config.toml
crop_scale_min = 1
vocab_size = 1482
encoder_norm = "layernorm"
encoder_activation = "squared_relu"
encoder_mlp_ratio = 2
encoder_head_dim = 32
encoder_qk_norm = false
encoder_inner_norm = false
encoder_num_experts = 16
encoder_shared_expert = false
text_encoder_bias = "all"
text_encoder_positions = "learned"
Rows from block 6 of the text encoder of a small contrastive image-text model, named by matrix and row number. Rows with one number belong to one neuron. Each number is 500 + 25 x the weight over its row's rms, rounded and kept within 0 to 999. All counts start at 0. Numbers have three digits each. After the name is the row's rms in percent of the matrix's.
After each neuron's rows are labels from the 100 texts, of 14848, where the neuron reaches its highest value: "tokens" is the input token at the peak. Only what is clearly more common there than usual is listed. The data: photos of plants and fungi (iNaturalist). In brackets: how many of the 100.
# fc1: MLP up (text_encoder.blocks.6.mlp.fc1.weight, 512x128), inputs 0-63
# fc2: MLP down (text_encoder.blocks.6.mlp.fc2.weight, 128x512, transposed), outputs 0-63

fc1.197 100:488467501474515499497454512468510478508473547558517496477511528486457453540501488505542511499538484521489501470497511514495439482495515460515460512479476525481514503485491513486485490465494458
fc2.197 066:503498459503508509487561534509525485500503435446525526492492485521499549518501514482532539515490485510507513506500483480467515462508497503497522506517489507470534452492480497447506542552500519
tokens: "jacobaea" (41); "magnoliopsida" (24)

fc1.150 089:466500502525506484516508499503521497523515514547536504476503482472539501518488498489524485476498563495555501486530507514478488472485515461457464491476481515476492526478527527557486514509481448
fc2.150 104:575479492537465465505514496507498475456507502487521508528485520511473522499511499509564524550464508494455499466487481503510492539523509504531504495542471461531486474506478524477495534516527536
tokens: "-" (50); "album" (27); "(" (23)

fc1.241 125:539534476454536472482522488494514491490501496512458502483495504505503501516482540498515536502471492521494512527504478467479507505516524472487500507530489513466521499515484503475539497559474486
fc2.241 190:535489470507480516517448479501512494498483542465524497515493514521471502516504467531503533500455501497505503437532476483506508519506484502540456514493480482530506497490517491542484468449491458
tokens: "," (47); "<end>" (42); "lecanoromycetes" (11)

fc1.281 104:483527507496505528508430454504529476519496485511511482454499496521495490505505489511528517496480486511504512509507491496461489485495488464510460525442475527514497517532509509533515506504484471
fc2.281 047:511486438515484522512494523503488503497487568520512484493499513515485473506503517502517485517495520470501447488512522489505502532485479502510513488517487488472497564525487494518481486515482510
tokens: "(" (39); "<end>" (37); "cuculi" (24)

fc1.183 090:548457511531521494516466448491495446534521499514500504488513543496470478557492507510535500442466504514496473469547479520481506512503472511441482506493471510510529493484519505520492508497499511
fc2.183 094:496493496498503509463519497513525501475501524512515512546523483495507511464502513499470517520444499498474484512507518563575474520482495517502510525502520482508467506517503505489489511511517516
tokens: "climbing" (37); "broad" (30); "<end>" (29)

fc1.322 084:524510531512494504495447497506561503517493526512457496506517539463525505508485501480431435479481505514469535560504472510531493516498521533452507495474458504531512448514520467445487522523487533
fc2.322 039:500488462490507505511580561501551512486477533496521554489512472524535464517490457496509512525507509475553484480498506483514496470487505506484517513535504510511511501489492489500516523495500491
tokens: "primulaceae" (44); "<end>" (22); "family" (19)

fc1.284 108:491510504518522507510469487528511451497511543538518499495524467503505409537455493495534474499494523502507492478529495544503421506477493518513445517476477476511451499511506481551503500475514519
fc2.284 134:526528472491480452524555501498464544445503472455487527500512488502488508484521482495511519564503483494459498523479511473515548494513524475507536485522511518459524532497473511471512477541509510
tokens: "order" (45); "diphasiastrum" (17); "lamiales" (8)

fc1.44 123:461504501431517541474505522503581481464505492491498483501489539505483487519493461489481505493471521480510514501512546477480491465468486504480505563497487501465522503509514509496487521544479459
fc2.44 106:533505458511494509522445471528521550483485498502446496482489509537464515515497511492463482496538469475519471517491521487508520548490486515500509476479503503533490456505487484477500500521490504
tokens: ")" (35); "nymphaeaceae" (16); "(" (12)

fc1.418 104:485503495503549449434481439512555491474519500497522514496498549493476509538486504524512495462512504518488496485536516486452507485511486501494497511508498487457528518519489504502516520549465497
fc2.418 127:528486508508478489507494542524490460485506511520538511506472485549441490546498492481470521485500503520457510513507487511443514482549489497492472494480496451487474502488478537511480524500497526
tokens: "lamiales" (32); "magnoliopsida" (22); ")" (18); "liliales" (14)

fc1.333 109:473506500501503497529510479504496484530503522525492498469468506488546449527496491507481462502537520508543494513543538461428497477498489489467488469448471552471500516489508498555516502528463457
fc2.333 108:537492547505447492493519563500504485491492497485460457503520489488458491524507515479512526525483480515437520534464471501519506534503503503512515496538487455504479495525498514467511548541505535
tokens: "magnoliopsida" (42); "tsuga" (36); "<end>" (18)

fc1.341 097:493517484486515519473486496507514477534503499498534525484523501507501486507514487508451466453498555505531478465495470514485494439494521497483474520471476517507468518498485516559510554480441457
fc2.341 069:560491502523487476491519475505457486481519458442517478520475495490496560493502508503583518537501505490501521467492478482466500532512495499529500502516499461501503454484500505457488509521536527
tokens: ")" (30); "album" (22); "magnoliopsida" (21)

fc1.270 107:554546535469518448501531510467463506505508526498466489503538489450528489519486534480493494543536499499498487484531484530501481500495503486495468488520486522513474500495495505509509525501525443
fc2.270 126:476493511536529485521563485495500447487519500452508468503472466485524514549481502500520533498504502495539498515469476453493479505528505499502453507504487448470460543503465500507480514534542521
tokens: "-" (33); "solanaceae" (31); "class" (19); "<end>" (17)

fc1.275 079:529493489471494515518443463547512475502513488518510442483502509434478451538515482512509453471485473488492479498506515489499475477509508499525475504506471520499528484463525515529526555509476480
fc2.275 020:523504545504498469460479482506519486508490510480489483514500529453496520498530500522518506526523509499463556506479472514436488526518516491525490521521491458475487496523552498480499464544506483
tokens: "lanceolata" (37); "<end>" (25); "family" (22)

fc1.126 108:484512524448502508495480487514500458517469497532477460452512489507465525523485549498460525492490512514507514504485495546458520522510512483499476482439455512492475521496494531466487474497505487
fc2.126 156:504477479538511546521539530515465504465511478528510536536504488527506514489498456475507488484491491481514460549479526473522495506474523548505511467569554462503527506531509462494488524500511533
tokens: "(" (41); "<end>" (28)

fc1.252 103:530539545483496507459477500489496441545497500513492479479485512463535464506491506472525488486519480501503511496474469559523494516504544496500473539472478511477481529528485513489514505521524505
fc2.252 090:475487535494494467486504531486512562473483520475475500507523501503528496474505498475451454540491504508469515531478513525487522525492487497494513528527511498534502505467530485497499476507514493
tokens: "family" (57); "magnoliopsida" (22); "asterales" (21)

fc1.168 087:518511523504486510495522533473538521522466502497498515503549501490499478527490498459483494498491516526492500480556501518455486462496490542477525498499456506549468506504464500499479553486528505
fc2.168 052:472501458513525521515451474499461469549490471519486469492495510492529537479499530507478483468513490505516474510495506509617498516505499496527492492463485495475478549511482504510487462473499525
tokens: "primulaceae" (46); "<end>" (40); "family" (14)

fc1.146 097:509501503497475515501481470522508452489503536570549503488528519502485459558488484516449459461478545498473475498568484480506452490518499515482494496482473491507459473480491497498513554496501511
fc2.146 128:505524477475486473521558511470474573440511500468490517511512473484498502448499472489526521575513480465496488485473554501530532496480505491510533484516534539494513514506506503486511462517525486
tokens: "magnoliopsida" (45); "<end>" (21); ")" (17); "(" (12)

fc1.50 110:498504525510515476468484530490527509536465537498486470507522511473460472515468502522484470529517498548511505509526495513516455442485481490505486526513496508457481528536499456495492511478522504
fc2.50 105:503516424490502511514454466505476482501511447487528507517487511549510534455533481511480539454443484489502474483490473525549506519505509495497483526444505491533480518502514522534492436459487473
tokens: "calystegia" (41); "polypodiales" (32); ")" (22)

fc1.112 106:487509511526462488518471500524522458516496534521526514492535518529500432549496496536464473469475556523510495520508507500528437509508491486477434498512484476496454526506527480534478552468535489
fc2.112 155:544532474512467459564527478520457540448492477491464536490512491505489495487521491517517506558510487503491478521494493456533537517506546487514522459526502524480518515494457495468521470503521514
tokens: "family" (45); "class" (23); "diphasiastrum" (17); "<end>" (15)

fc1.14 073:518548502483453507472495506534537447478480535476478514473508520510476465482522517496502503474497527528501475514515555522495513499511477449496473510475478508482500517517464501517454490471486466
fc2.14 016:478482417518522518534513499521488491442504500513503532506455535545478519510507470511497488513486500490534458528498506488488501532499496512538506497488494479516490470468496498486498528498515544
tokens: "(" (70); "order" (19); "magnoliopsida" (11)

fc1.464 090:475522527484521501459490547481561480500473527522475473503530533498484490506448534507456492505489494513519503493528543498456439506529478508497530494509480515486548517538469495501512517516503513
fc2.464 080:515468500493527528493479490470499512514501487497506489533466481469479534460498528484493497492494476485559459493490518544526487504479446530532515500505552501545517457493516487503492469483498521
tokens: "family" (50); "," (50)

fc1.40 093:471491510457505507465471531527516469579468523492464486501510506473492495532487521512505474506523514540473491533499494471494517458486512524478503453481465503494469475496536513499504537567470457
fc2.40 025:463496481489532505492515499494546514542503491421516494503505508487516531500496511474553535500526493482510552508497436475538506469498493482530495508503479508468519551499491499470485448499492483
tokens: "spurge" (31); "<end>" (28); "(" (23)

fc1.148 107:513498525499500523474441462461497497501473554581502476504509549447489492491477507501499484511518548526457529518542503502536455502472485519509540480492511514520514507504520503475484521508509492
fc2.148 150:468535454496511455500564484514497499498512480469504498522528463528545507432505513507482537509470502490495467462467514513525502493501520480458490516509492488521464522519481519515499488497504442
tokens: "spring" (37); "latifolius" (24); "<end>" (20); "(" (19)

fc1.240 095:447530514494517503469476485482550432525501491532475483506490489500562496481528508549470476468509519545475490529483500509482489478556522480454464476485524491520448495500491479528523490472485498
fc2.240 146:481488513513494518491461477496508530515516541492488472519502531456513504508540479512481497485514507486527507483493453490518509516492491481526488503488509483503483526493526526527484455461490449
tokens: "lysimachia" (34); "asparagales" (33); "<end>" (33)

fc1.439 090:472506516523482494505465506523557460476538505503509494496497516503510483502492509501474492441462539530472522544533523473508493496488513509491485515516466469476482537513480478514503554521494496
fc2.439 048:555499530494454510532526588494469552495497511450520559504528480505517473487490478482595518545495482503482493479490483474519521487504509495523498480528510536499532520479502497496521474481499486
tokens: "ailanthus" (38); "<end>" (32); "magnoliopsida" (27)

fc1.38 110:522531526464538469445491494537506470487513507510480485480515506489477479533526467531514525538511498523477478490509486461456504483522510477505522477510496541479467521508466512515534486550489509
fc2.38 113:499486461505503482523480508494465483529483520460550515510501511521523514480504471508581524494490533470524498450500478503548502512501498482534470521495475504488511541488489519545479460448511480
tokens: ")" (31); "family" (24); "<end>" (24); "(" (21)

fc1.421 104:515502490508494531497539460509524504485470526515515520496505518455514484518486489536484483480528524489530508470528558524498454512504506527470458512471495514499493477572555475530492501487493495
fc2.421 109:530478494504469502500491566493494514463497526474523544508485503561465485511525485523481509555471468496468481517502480544486509507520472513514533480469527463513454524489488500480482482491531531
tokens: "(" (41); "<end>" (23); "cinquefoil" (7)

fc1.407 112:482516515494527506494492474489489483535499550526519504480539500492531443504479503531558487505524496494519487480490496468466454488505542519521462459499499520509524497542551506567489544480518466
fc2.407 158:551494440526483523528489500526531472466509524484526528485488506561461506539494506540491538496477487501492479492512491474518484520513494524506464461457478457514489496522445486497470509496496494
tokens: "<end>" (69); "(" (21); "finger" (10)

fc1.31 118:500526503482498543516512475547539484484507482468499531477506496459517491527503505478456496470501482508560530506505499485471513502506507507477512522483521522428516495536497511528506533544485484
fc2.31 104:535490471507466488495488535495512537487511483466495522511516498541493530475502467488506505545499499519440480474513488518540511503486497507516497486485508486576474490500506518507505481462505487
tokens: ")" (46); "magnoliopsida" (26); "<end>" (23)

fc1.337 096:502497494478509482512500526518529485518534487554495500487478520469505476533475501518534472450472524534480503484560497484484491493503494525523501481510507528529513455487542510493500532511459489
fc2.337 110:485508486486520478474522493478516539491485550499497487524501502484501457502492473503488486559567496498555500553485527491517492477475482484512522487511532515472472559505513463474483451521526489
tokens: "ribwort" (37); "<end>" (31); "(" (24); "five" (8)

fc1.5 111:472481531471479504501533548468488523484524489493494521524550504509518476497462530464488517518484543499489531472554491513490482492442492475464522516505485511546485492470463543478503551522525538
fc2.5 173:464492465539525509514471439514469482544495485517480471501498505478515531480512527518467484460529495502514490535503486486544505514510497490517490474463490480449474555531470492501460459481495521
tokens: "," (38); ")" (33); "echium" (29)

fc1.84 076:468522489490479482490501480481483442500489536478478522490477443516493429439500505513484509485535492525517485498483533535494472507513526502511500494468468513535508496531529500505534493482506500
fc2.84 014:492489463507495489504484475499495525487506489502502486535492530474482512489533507505469487483511527501503544513499474475473508488497491481522520511524492476470508538491513501481483430490503495
tokens: "trillium" (34); "<end>" (25); "malpighiales" (17)

fc1.458 110:506514559472523528436497514469547497503492556544522479503507538435468489503469473514497478534507497539528517480503519541525437460478474514522513507489483503494485473539508482487488514512514529
fc2.458 148:493499457498490484549485463503479490512518469504540516511458514543485534452533526493502556464463475479484515506495483489468534522522479478517507494479471507499506501467488529488496442468498511
tokens: ")" (37); "barbarea" (31); "asterales" (27)

fc1.115 101:472489526475518490488466500502532509470531503509502483486478508466481490517487519517516524517520526512484527534516504503446495493510478475459506500479466543508457491489523510471500555536508508
fc2.115 089:513520483491532478498459446525478488547458481480514480503494522440524521484493528491510477478522525518507509457499506470529513475519496482492498514515487510451527485521493473550493472530504493
tokens: "equisetales" (38); ")" (37); "class" (23)

fc1.368 089:505503542511507542477460483494491478524516504527500490529532495517556466489496520537455492522509485515531458495521522532511469492513526521490485475496519494542480481521504491542514538494484500
fc2.368 107:469490524501517538487454496471512500450492518489462465498460534508504541545517432507463494488538487506513501522466467505515496511517511500542475513484526469540472506473511514526500480495510471
tokens: "polypodiopsida" (56); "<end>" (27); "equisetaceae" (17)

fc1.280 100:493496503488517483497493515510561545484502506510468517522497567477457513509517513495527514521513531504464510502556483526502496495494507497514510453506508516468512462516478497496543535509523518
fc2.280 135:496489507537514481498510474509506515541520528495498500532510464508522512470463516486503487534532512519520486489508516480483509491505464518473474439514520483489500503505487469477489478516522486
tokens: "clover" (42); "-" (34); "incarnata" (22)

fc1.187 086:503524504449504490498493513481501487481500523496480499459501503476548462531497526497494463449541528521523504479526496454486491437520533477490481509482483527512510537488511503503512499509456504
fc2.187 053:421505472509484520509539542520476503497500492498483515499487476517506472462534454497461486481500464451478491558468516513477529511494500495487550497499518513494491551515504513488512495518487533
tokens: "class" (36); "<end>" (36); "asterales" (28)

fc1.17 106:474489462493511486484454481524523500468484478542495453530496538440520509499494502543491446483493500473468507488506543520506480512535506510499489500512495470517480427522521496505512521541540485
fc2.17 127:501478461505510541484502491487448478531505465524500496524487481524500564487491503464495506451531485475532473526488518534518458502471464520510480506525538460498516507489485479497449500493474537
tokens: "magnoliopsida" (41); "acre" (30); "conebush" (19)

fc1.224 085:487488506468499492510524524530512509501470526485564486495485526517529452497480507518470485471510516498517502512534552548515470472525472519469448523448511563491503547504538500517455559477499479
fc2.224 070:522483478533467484532519489519483484475539527502489519484475533543493491511531459529546499514497514480477480528492457487512511531498532491499481501471460465507465555490487521509477505481482509
tokens: "-" (31); ")" (25); "diphasiastrum" (17)

fc1.30 112:532510494471515530505490480486499469534464512507470464461512502496507496491515536510528523458468475502528512479504507516531495517517534539488456502497478545474525478498500537511509527527545505
fc2.30 122:449491489517474487473508537522510533496486533490481513476527499532503472520516473500453458542528516534452489534511485500461523495480490484495520488486503485500472545501506491494488477530487496
tokens: "climbing" (37); "convulsion" (32); "(" (21); "kalmia" (10)

fc1.35 088:475527505485533492477519511488466501555499506514481463464514542500513503521478479512484509514564518487536497508481521524494472495525506514466472489488516487523539513523523530539543498533503495
fc2.35 081:519501475513516513492521505523482527484511490495460516517517486489487511492488486481528509544521484486503452546478521517527520510469506516524533438513533516479507505553491492461516487532529545
tokens: "order" (35); "ranunculaceae" (23)

fc1.422 105:518476580498491504494507483503510431559488554515530490514529463473517464499502520518526470500478486514539503453526513490458445541500499512497438482501494480520512493502512468515527551489495475
fc2.422 105:497525484481495474543516464500479513454529505490493522450481518529472497497489485509493525491509488502487513549502499478489520505494517470494501478443473528450496567494485509485506465527497495
tokens: "polypodiopsida" (100)

fc1.155 100:503484480492517486474476492485508482490510498524488488469476561496450516533493507521531497484531483539508526418490500562432483479497494520530474538489470516545534462514517491482482489518513521
fc2.155 052:494489486499487518539503490496483555465494503492490516509499503503524517480497476499437487498496507490539519509502487461497512508493494501512499498541510523535539478465514480490495419460510474
tokens: "meadow" (73); "anemone" (27)

fc1.255 107:479502502464547518448508499466544496504504525491504506461517498510487520531448478494490495488509513511513529459506531503485479437485525510467461543497481484498565485528498482525495516539483451
fc2.255 117:532478506539477478522447484520494563504493510503453533506510504501482541472488490468530446502533510493469503497493503508521520538487493531494491463491513494504484481510530494515497482511529500
tokens: "order" (35); "acer" (26); "family" (22); "cowslip" (17)

fc1.276 089:479522512539570504488421463483518440494460503532451508498455532491472510512512499494535476476500491505513530485513463514496508500537505532493525499474462471515486488517513474490501473534483488
fc2.276 045:470485448518461528526522553517545504514511574532502556483542489535509458518492467481523494498501495447524501517501465483495496504472495507474509490502481508466480551500518513473478516499499508
tokens: "hopbush" (35); "trumpet" (24); "pitcherplant" (22); "round" (19)

fc1.76 099:525487551506539536468478489521510486504485489515542515508491501427498462506513504532506523492510515541498497499502513473475457472545525533484501492476517479499512510544514469547525538520497490
fc2.76 128:474464535475516498476492538466487502540485465455472474499519536497504565524468455461517510484520517502500507496479502503542499505490482503518464535485509490499530537481505522513476522501497497
tokens: "nummularia" (35); "family" (30); "asterales" (22); "sulcata" (13)

fc1.287 086:470490486457523498435517486466490474510527538494494494467521519477502502528481477509468521525537481491529504475516534500502454475498516469506500513457480497503476520524462493500507492507502454
fc2.287 057:503486453519518528502487486530527555509483483481496502494485485470511520496499522467518455500530496461559489502483506482547514502473494514542536518517524530507514443495508490497501497521492507
tokens: "(" (57); "," (43)

fc1.194 076:496465504472568494465470465472507519483526535485514481497523537477477505455466551489480485518498526501508530539502554500506501512486514527509494497511479494512502502528517491493537509512510486
fc2.194 052:462489475507479542508527504485472507505537456487491455477478496515468525469517507507465521463515464523512491526482504478477496522484487490525551493501513491537517496500529514467500474506496500
tokens: "verum" (42); "family" (31); "order" (27)

fc1.480 075:514535534473530519461496483506478439506500520488501505464480479525495465498532487514514491493483490537477454502504502533484480468500548538496452529474486505515475481529499490516496497473515521
fc2.480 019:484485500513497503521435472499506534488511507498485529520505538495484534472544501501412489467502524502501502501490465513528512511499497490508513498475488464504466553494488526505495433468496501
tokens: "asterales" (39); "chelidonium" (34); "<end>" (27)

fc1.72 110:509473553503545508458491475522522479490529510570512521487488535471461504517496490523529470497486558591489504495539517500444480488498498529481491509494477511468508472530507493495530502522531546
fc2.72 132:520468520534479507536486501495495504499539509500495574512493465528494544484477515468516502468495516512470496482531439487509496504503500514507430476486503462463492556478476499506474512458504507
tokens: "cactaceae" (54); "<end>" (46)

fc1.394 115:483502497493541511479473460507536485485491546523511483503473530491494488516509507547487517505485501500477533531527503469448467514498491530469532524490453501517466519549485483456518503568487499
fc2.394 131:557491462493496504505492482484444489520532453479509496483494488524490557488483549475501521432506498511464510432518492511515495469490490489495481505545488485488574471495489515518467491477458482
tokens: "family" (30); "saxifragales" (30); "caryophyllales" (28); "papaver" (12)

fc1.328 107:516503489502499497492517535508511491510520529514512495489559506501508416521495487548498473520519525527515490479557465507480492448494540498484458464520478512547479542514505483536506517488526495
fc2.328 130:491489427520479502524500510545531487500457479489486508454475539542462506532517502497535495523515494496521483514484499489514533527500488512518529501499463494516514505499444504458488524532486531
tokens: "verna" (31); "elaeagnifolium" (31); "order" (23); "<end>" (15)

fc1.129 095:535513490479569472448449457480490455503488511534493510518485489464497526505516490535500529532511509566474494484489511535465519508555538517481503489480496493467484503522488502506565506513484496
fc2.129 126:488430502547467493535496543497504501535510537509511526495506502551477482482509503493523492485499515513489517485518456496496488537474463507496508487504463466517459529466482534473470487464509534
tokens: "oak" (36); "comatus" (31)

fc1.36 114:550525540480499466524459487496486474537475512532457459464476507497498475513500499462515496504498468505500513528492496477497477504506492461475477504492517499500501516480523473512512489508520455
fc2.36 158:519486532491469468480528589472529559471491510470528516549545487507508491487506499470507491546469511518464491460485508512501521475502500504503521506563531487559506475482506501510518495480499488
tokens: "sambucus" (28); "family" (27); "asterales" (21)

fc1.506 103:488495519481537451471524504488493481506465476512489481477507478491482494514488508483501510484444501496533546468489500564498468505528531512483507521483499476522514459545525523535531541513487461
fc2.506 062:413486541503508484477496532495507483511480508483502483509507514492516482531491467487559464528544512506503494534454509512482489492497484496521496508481506506478477542483521489514493535527536520
tokens: "polypodiopsida" (48); "family" (30); "asterales" (22)

fc1.132 106:482515524484545494443519511523499469512497501511479511478504513485514493518491518484467480494502542522507467489496508544531485464510539503461514556487517497535507510495511483529553520499478511
fc2.132 102:488509522482487517492498518505523459504517472506461565463499486545475491498491508511445497498501487550476481501524477522494470491504527502478494498416493531511493471518496515494521557514491508
tokens: "asterales" (39); "lysimachia" (32); "<end>" (29)

fc1.95 073:519450553514511480468467498494501520543489497535509487504529506476517550469501525531438480514501479508491509533494502542541531493471483495535511506494455507519510455515519496498506549543468522
fc2.95 026:483481448486514523501573555492554514496480521506499525482506495540515472527500461492468517501538518482549517506486510493498490470481502502501521527544485495527493512485508503475507508496498484
tokens: "primulaceae" (27); "<end>" (22); "family" (19)

fc1.159 119:469529507487501494489467488515525494516518566520479513445496515462510485479493494510482481471514493472511545512485504531451481501527534467459472546414480500485456516511513496485501518513487501
fc2.159 074:545497498484475482514510513489457553450503524515491526529499527510478494456510483512447487503453545528464499493547523512507502497489506503476516507558497494532526541478513505508492443446474492
tokens: "family" (50); ")" (24)

fc1.367 123:528491487535505482505464464491503471540519512575526466496475514495511476469457518493547478489527516518487497450517538546516478514504483544467478481465478487486467473541527490534505482489541517
fc2.367 169:507509444499520486508525485495479498462488511509500499538497489528508495435490512509491510533474497480513412461479590532545495520492494514489502493516513497562470483522472491529491508494503482
tokens: "dulcamara" (37); "honesty" (25); "family" (20)

fc1.98 097:512507519459539477465513477491514497493531494513483513492474543479482504512464493485488481512492516542518521484565501493471497493505482495507505512444463518468513522524519506493549529564461497
fc2.98 059:504500501499492485504488433487487498500498515536541471533486494491504529506506574501506492500511505489530533485514488498471506481517479470515492507498503469476489494459491505490476492495501510
tokens: "cactaceae" (43); "magnoliopsida" (29); "(" (28)

fc1.272 092:505510521464564495485489468521527425509488509518511483480481515488488505521514483526475522458493508520537497480530544524499490505517516482487473527521441469510507505509509521501530516512434500
fc2.272 047:525508498503448506530501514499457510475518463500452513490512495529476505504491515502440532511480511518503558492554492476426502495508492498491506485522474504510537456478511495446473475490507511
tokens: "araliaceae" (37); "family" (27); "magnoliopsida" (26); "pulchella" (10)

fc1.117 090:492517498454538509438489517508497495515527480502530511508525498485508474485494512484486498498501526511484497520485488475417483450495524511456485472489516501468511506494529510548518521481449483
fc2.117 085:524506507517477513501532498489497539484521465483523508550492466477506523443522519496477520540489466512470529478482486505498535514513484506508543492530559470537463489494498504487506449481551497
tokens: "ericales" (46); "pinales" (31)

fc1.186 107:544519485485555435487504510510544509536489475474520514490494517481492481480500495488475519490521512541499478480540487536530484447482532476486443483457489546440522518512474497520513541521484459
fc2.186 086:492498543502505482496491514486487466505483479494506492481464485523495481535502489515571491509537481515510500471476517516428469496522493512498509511459508515532505443474527500487511540520520506
tokens: "<end>" (42); ")" (30)

fc1.105 112:527523501474551495457516489502573482518489561517489444527536516486496486477460502520464506534488501506537478530541540517482453496483471508484503494492488478492491493528518473473502510516499476
fc2.105 130:514479526495523500493497512467479526508495505520474491534483472472472508449494537490476478532518467510520470528487540542497492512491438538521540470512565510516514472497509474463505466497521541
tokens: "family" (51); "," (42); "odoratum" (7)

fc1.340 090:508535491487477481498480452482548481527476602495514502482507514487478479521472511517487514491493493516496540492492486521522470462488496471526511471480506500468513548504497510508512467494530475
fc2.340 086:486487479513504540492502519513468500499517452498498487519451521515489515486533529512474519484499475488541487538490497473484501491507476498538536490515521494529519461479504487458493489482469519
tokens: "lamiales" (36); "fragaria" (33); "barbarea" (31)

fc1.417 101:449514535485545476485511502505511486498504488506490505456519518509536498522490511480503448512543544558479479488514509512457503451496536471471489510474454510521492522503484513506530512486482473
fc2.417 067:545513546498464485515523521490501527482509493457491580471537455522488485520478477485550509521517476504460506492486447473501504470500526500469464492503504502443516488498492499502500530521522502
tokens: "class" (58); "<end>" (42)

fc1.171 104:511507500482497498487521517488550500512519502483502494522505501485485503508485537439463510495489512504521521467536492559457505483455496495484491485510503511531482463498524522486489526523510483
fc2.171 098:471489507518523506497484454496481510520496530520476467483495489459524509470530503527443468480544483498498502523494469497505503516508513500510519485492508482473492560534498496498502423473499497
tokens: "celandine" (31); "magnoliopsida" (26); "plantago" (24); "fomitopsis" (19)

fc1.253 103:492500515472468515491489545477529499539492516489487496484533519457492496510483525473504490537523512540516507484508475539477513453489508476491508528474482522488455507454502520506496513523535489
fc2.253 070:437499442510499539514469456499491496513505464530490489526514503510511539488483512503420485468527498493544475533507523497584481498489478506522490479498517482508496509503489481489455471475508506
tokens: "(" (70); "<end>" (23)

fc1.85 086:528507493489536472475510505499533493494502476519473494504475532470519510492460551503525462521541498508498480507509566504469513483528510475474501474447481530537486468507526496484495521493506452
fc2.85 045:532514491487477532531463478479465496514511497498488495461485496505491505468528523505496497475494480489497471462499479560579486512486516503478507521488482507510507496485475508526496490449472512
tokens: "(" (36); "-" (35); "dasiphora" (29)

fc1.391 108:482533542473505519468489501515490453507452488518490480483491516512517497514514490525477510455486480534459508521506526476457468483511513538485496527529500481477554501528532499503531522538465469
fc2.391 071:487494547490529483437490567481520477529471501455537454503481497471535508507531492485591501532535484476490511480453493525488493479509482484558503546516515507498515487481514510515502501523502476
tokens: "polypodiopsida" (36); "nummularia" (35); "asterales" (22)

fc1.501 097:520484490465534453436476495491501481506497533507510494451478522471498493507473497499486499474540534528520527501476520518499474501476465527489505520489514509507488509511479508504471481506501479
fc2.501 100:521498522515477538553483471519481548495488519493472535512495505486485472471527485483485477480491505481525510522500454439509529537481515512488536519556510516473539499495520454486511451493471476
tokens: "calystegia" (41); "sapindales" (33); "acer" (26)

fc1.411 102:491506500511523490502453522533502412523510534514533458488521483491481470519488537500505482487477493534517503427508502514481447498524487499507460530475444462521493488474524508515471543508550495
fc2.411 093:511532476490464493551537484491466534432530484457493546477517512507489489502491484507465511541490495498500478484513510496506529470513520480490507475457507545454490533496476496511504501541521520
tokens: ")" (47); "purple" (27); "boraginales" (26)

fc1.387 080:500493539509520466508490469473540489487463535517496440480489507477467493497463531498509514512524519480499516472497493550465436469483482507523487516456462482518474488535487503510504528494534504
fc2.387 032:507497472505474517584481502489487479532482492498498521520559472506512490445502504541450491493450464510509459523491504501559484525490502507480504481498513498508517516524508483499494427485502472
tokens: "asterales" (27); "(" (20); "primula" (17); "acer" (17)

fc1.483 112:498519534474510437476472516486497487517465540512465479482494517479511499487505510472476471516542507546508512496506506511527483459482522460506517495447492534466452510520492478506499512487524487
fc2.483 129:522500501507456499531489477483492539495504483485509532525490481496475510438517559453446483479501487498480549492522470507485516493497466492491533509510522495452493500488497482474482458505505522
tokens: "solanales" (41); "<end>" (31); "order" (16)

fc1.467 108:525524501487471499459470528524534476501487539511513479509512534468507489522472503548530475465505553501506500513495494512521478490510502495480456474475489506508495507521515472529511549482508522
fc2.467 126:531483462541472517522494508552559495487462511494510514478486532506459487530517494497542489512510500493512510540478471483520507513497509521523516490520478483492500485527478496470497546513515544
tokens: "verna" (31); "dipterostemon" (23); "<end>" (22); "(" (14)

fc1.110 084:539491483496522511510449520527505533506487512496497496508512511409491503523502542496551494517520513506512502462509528501466490489510512516528511515536480516499481456496532520542483534527508519
fc2.110 041:473506551506478475495479466510504519475501509485481504514478502479492490488526474524444486512502496491495548523476454493448522535513505496490512514505509476504486513495527504496498430510508483
tokens: "arvensis" (37); "<end>" (23); "family" (17)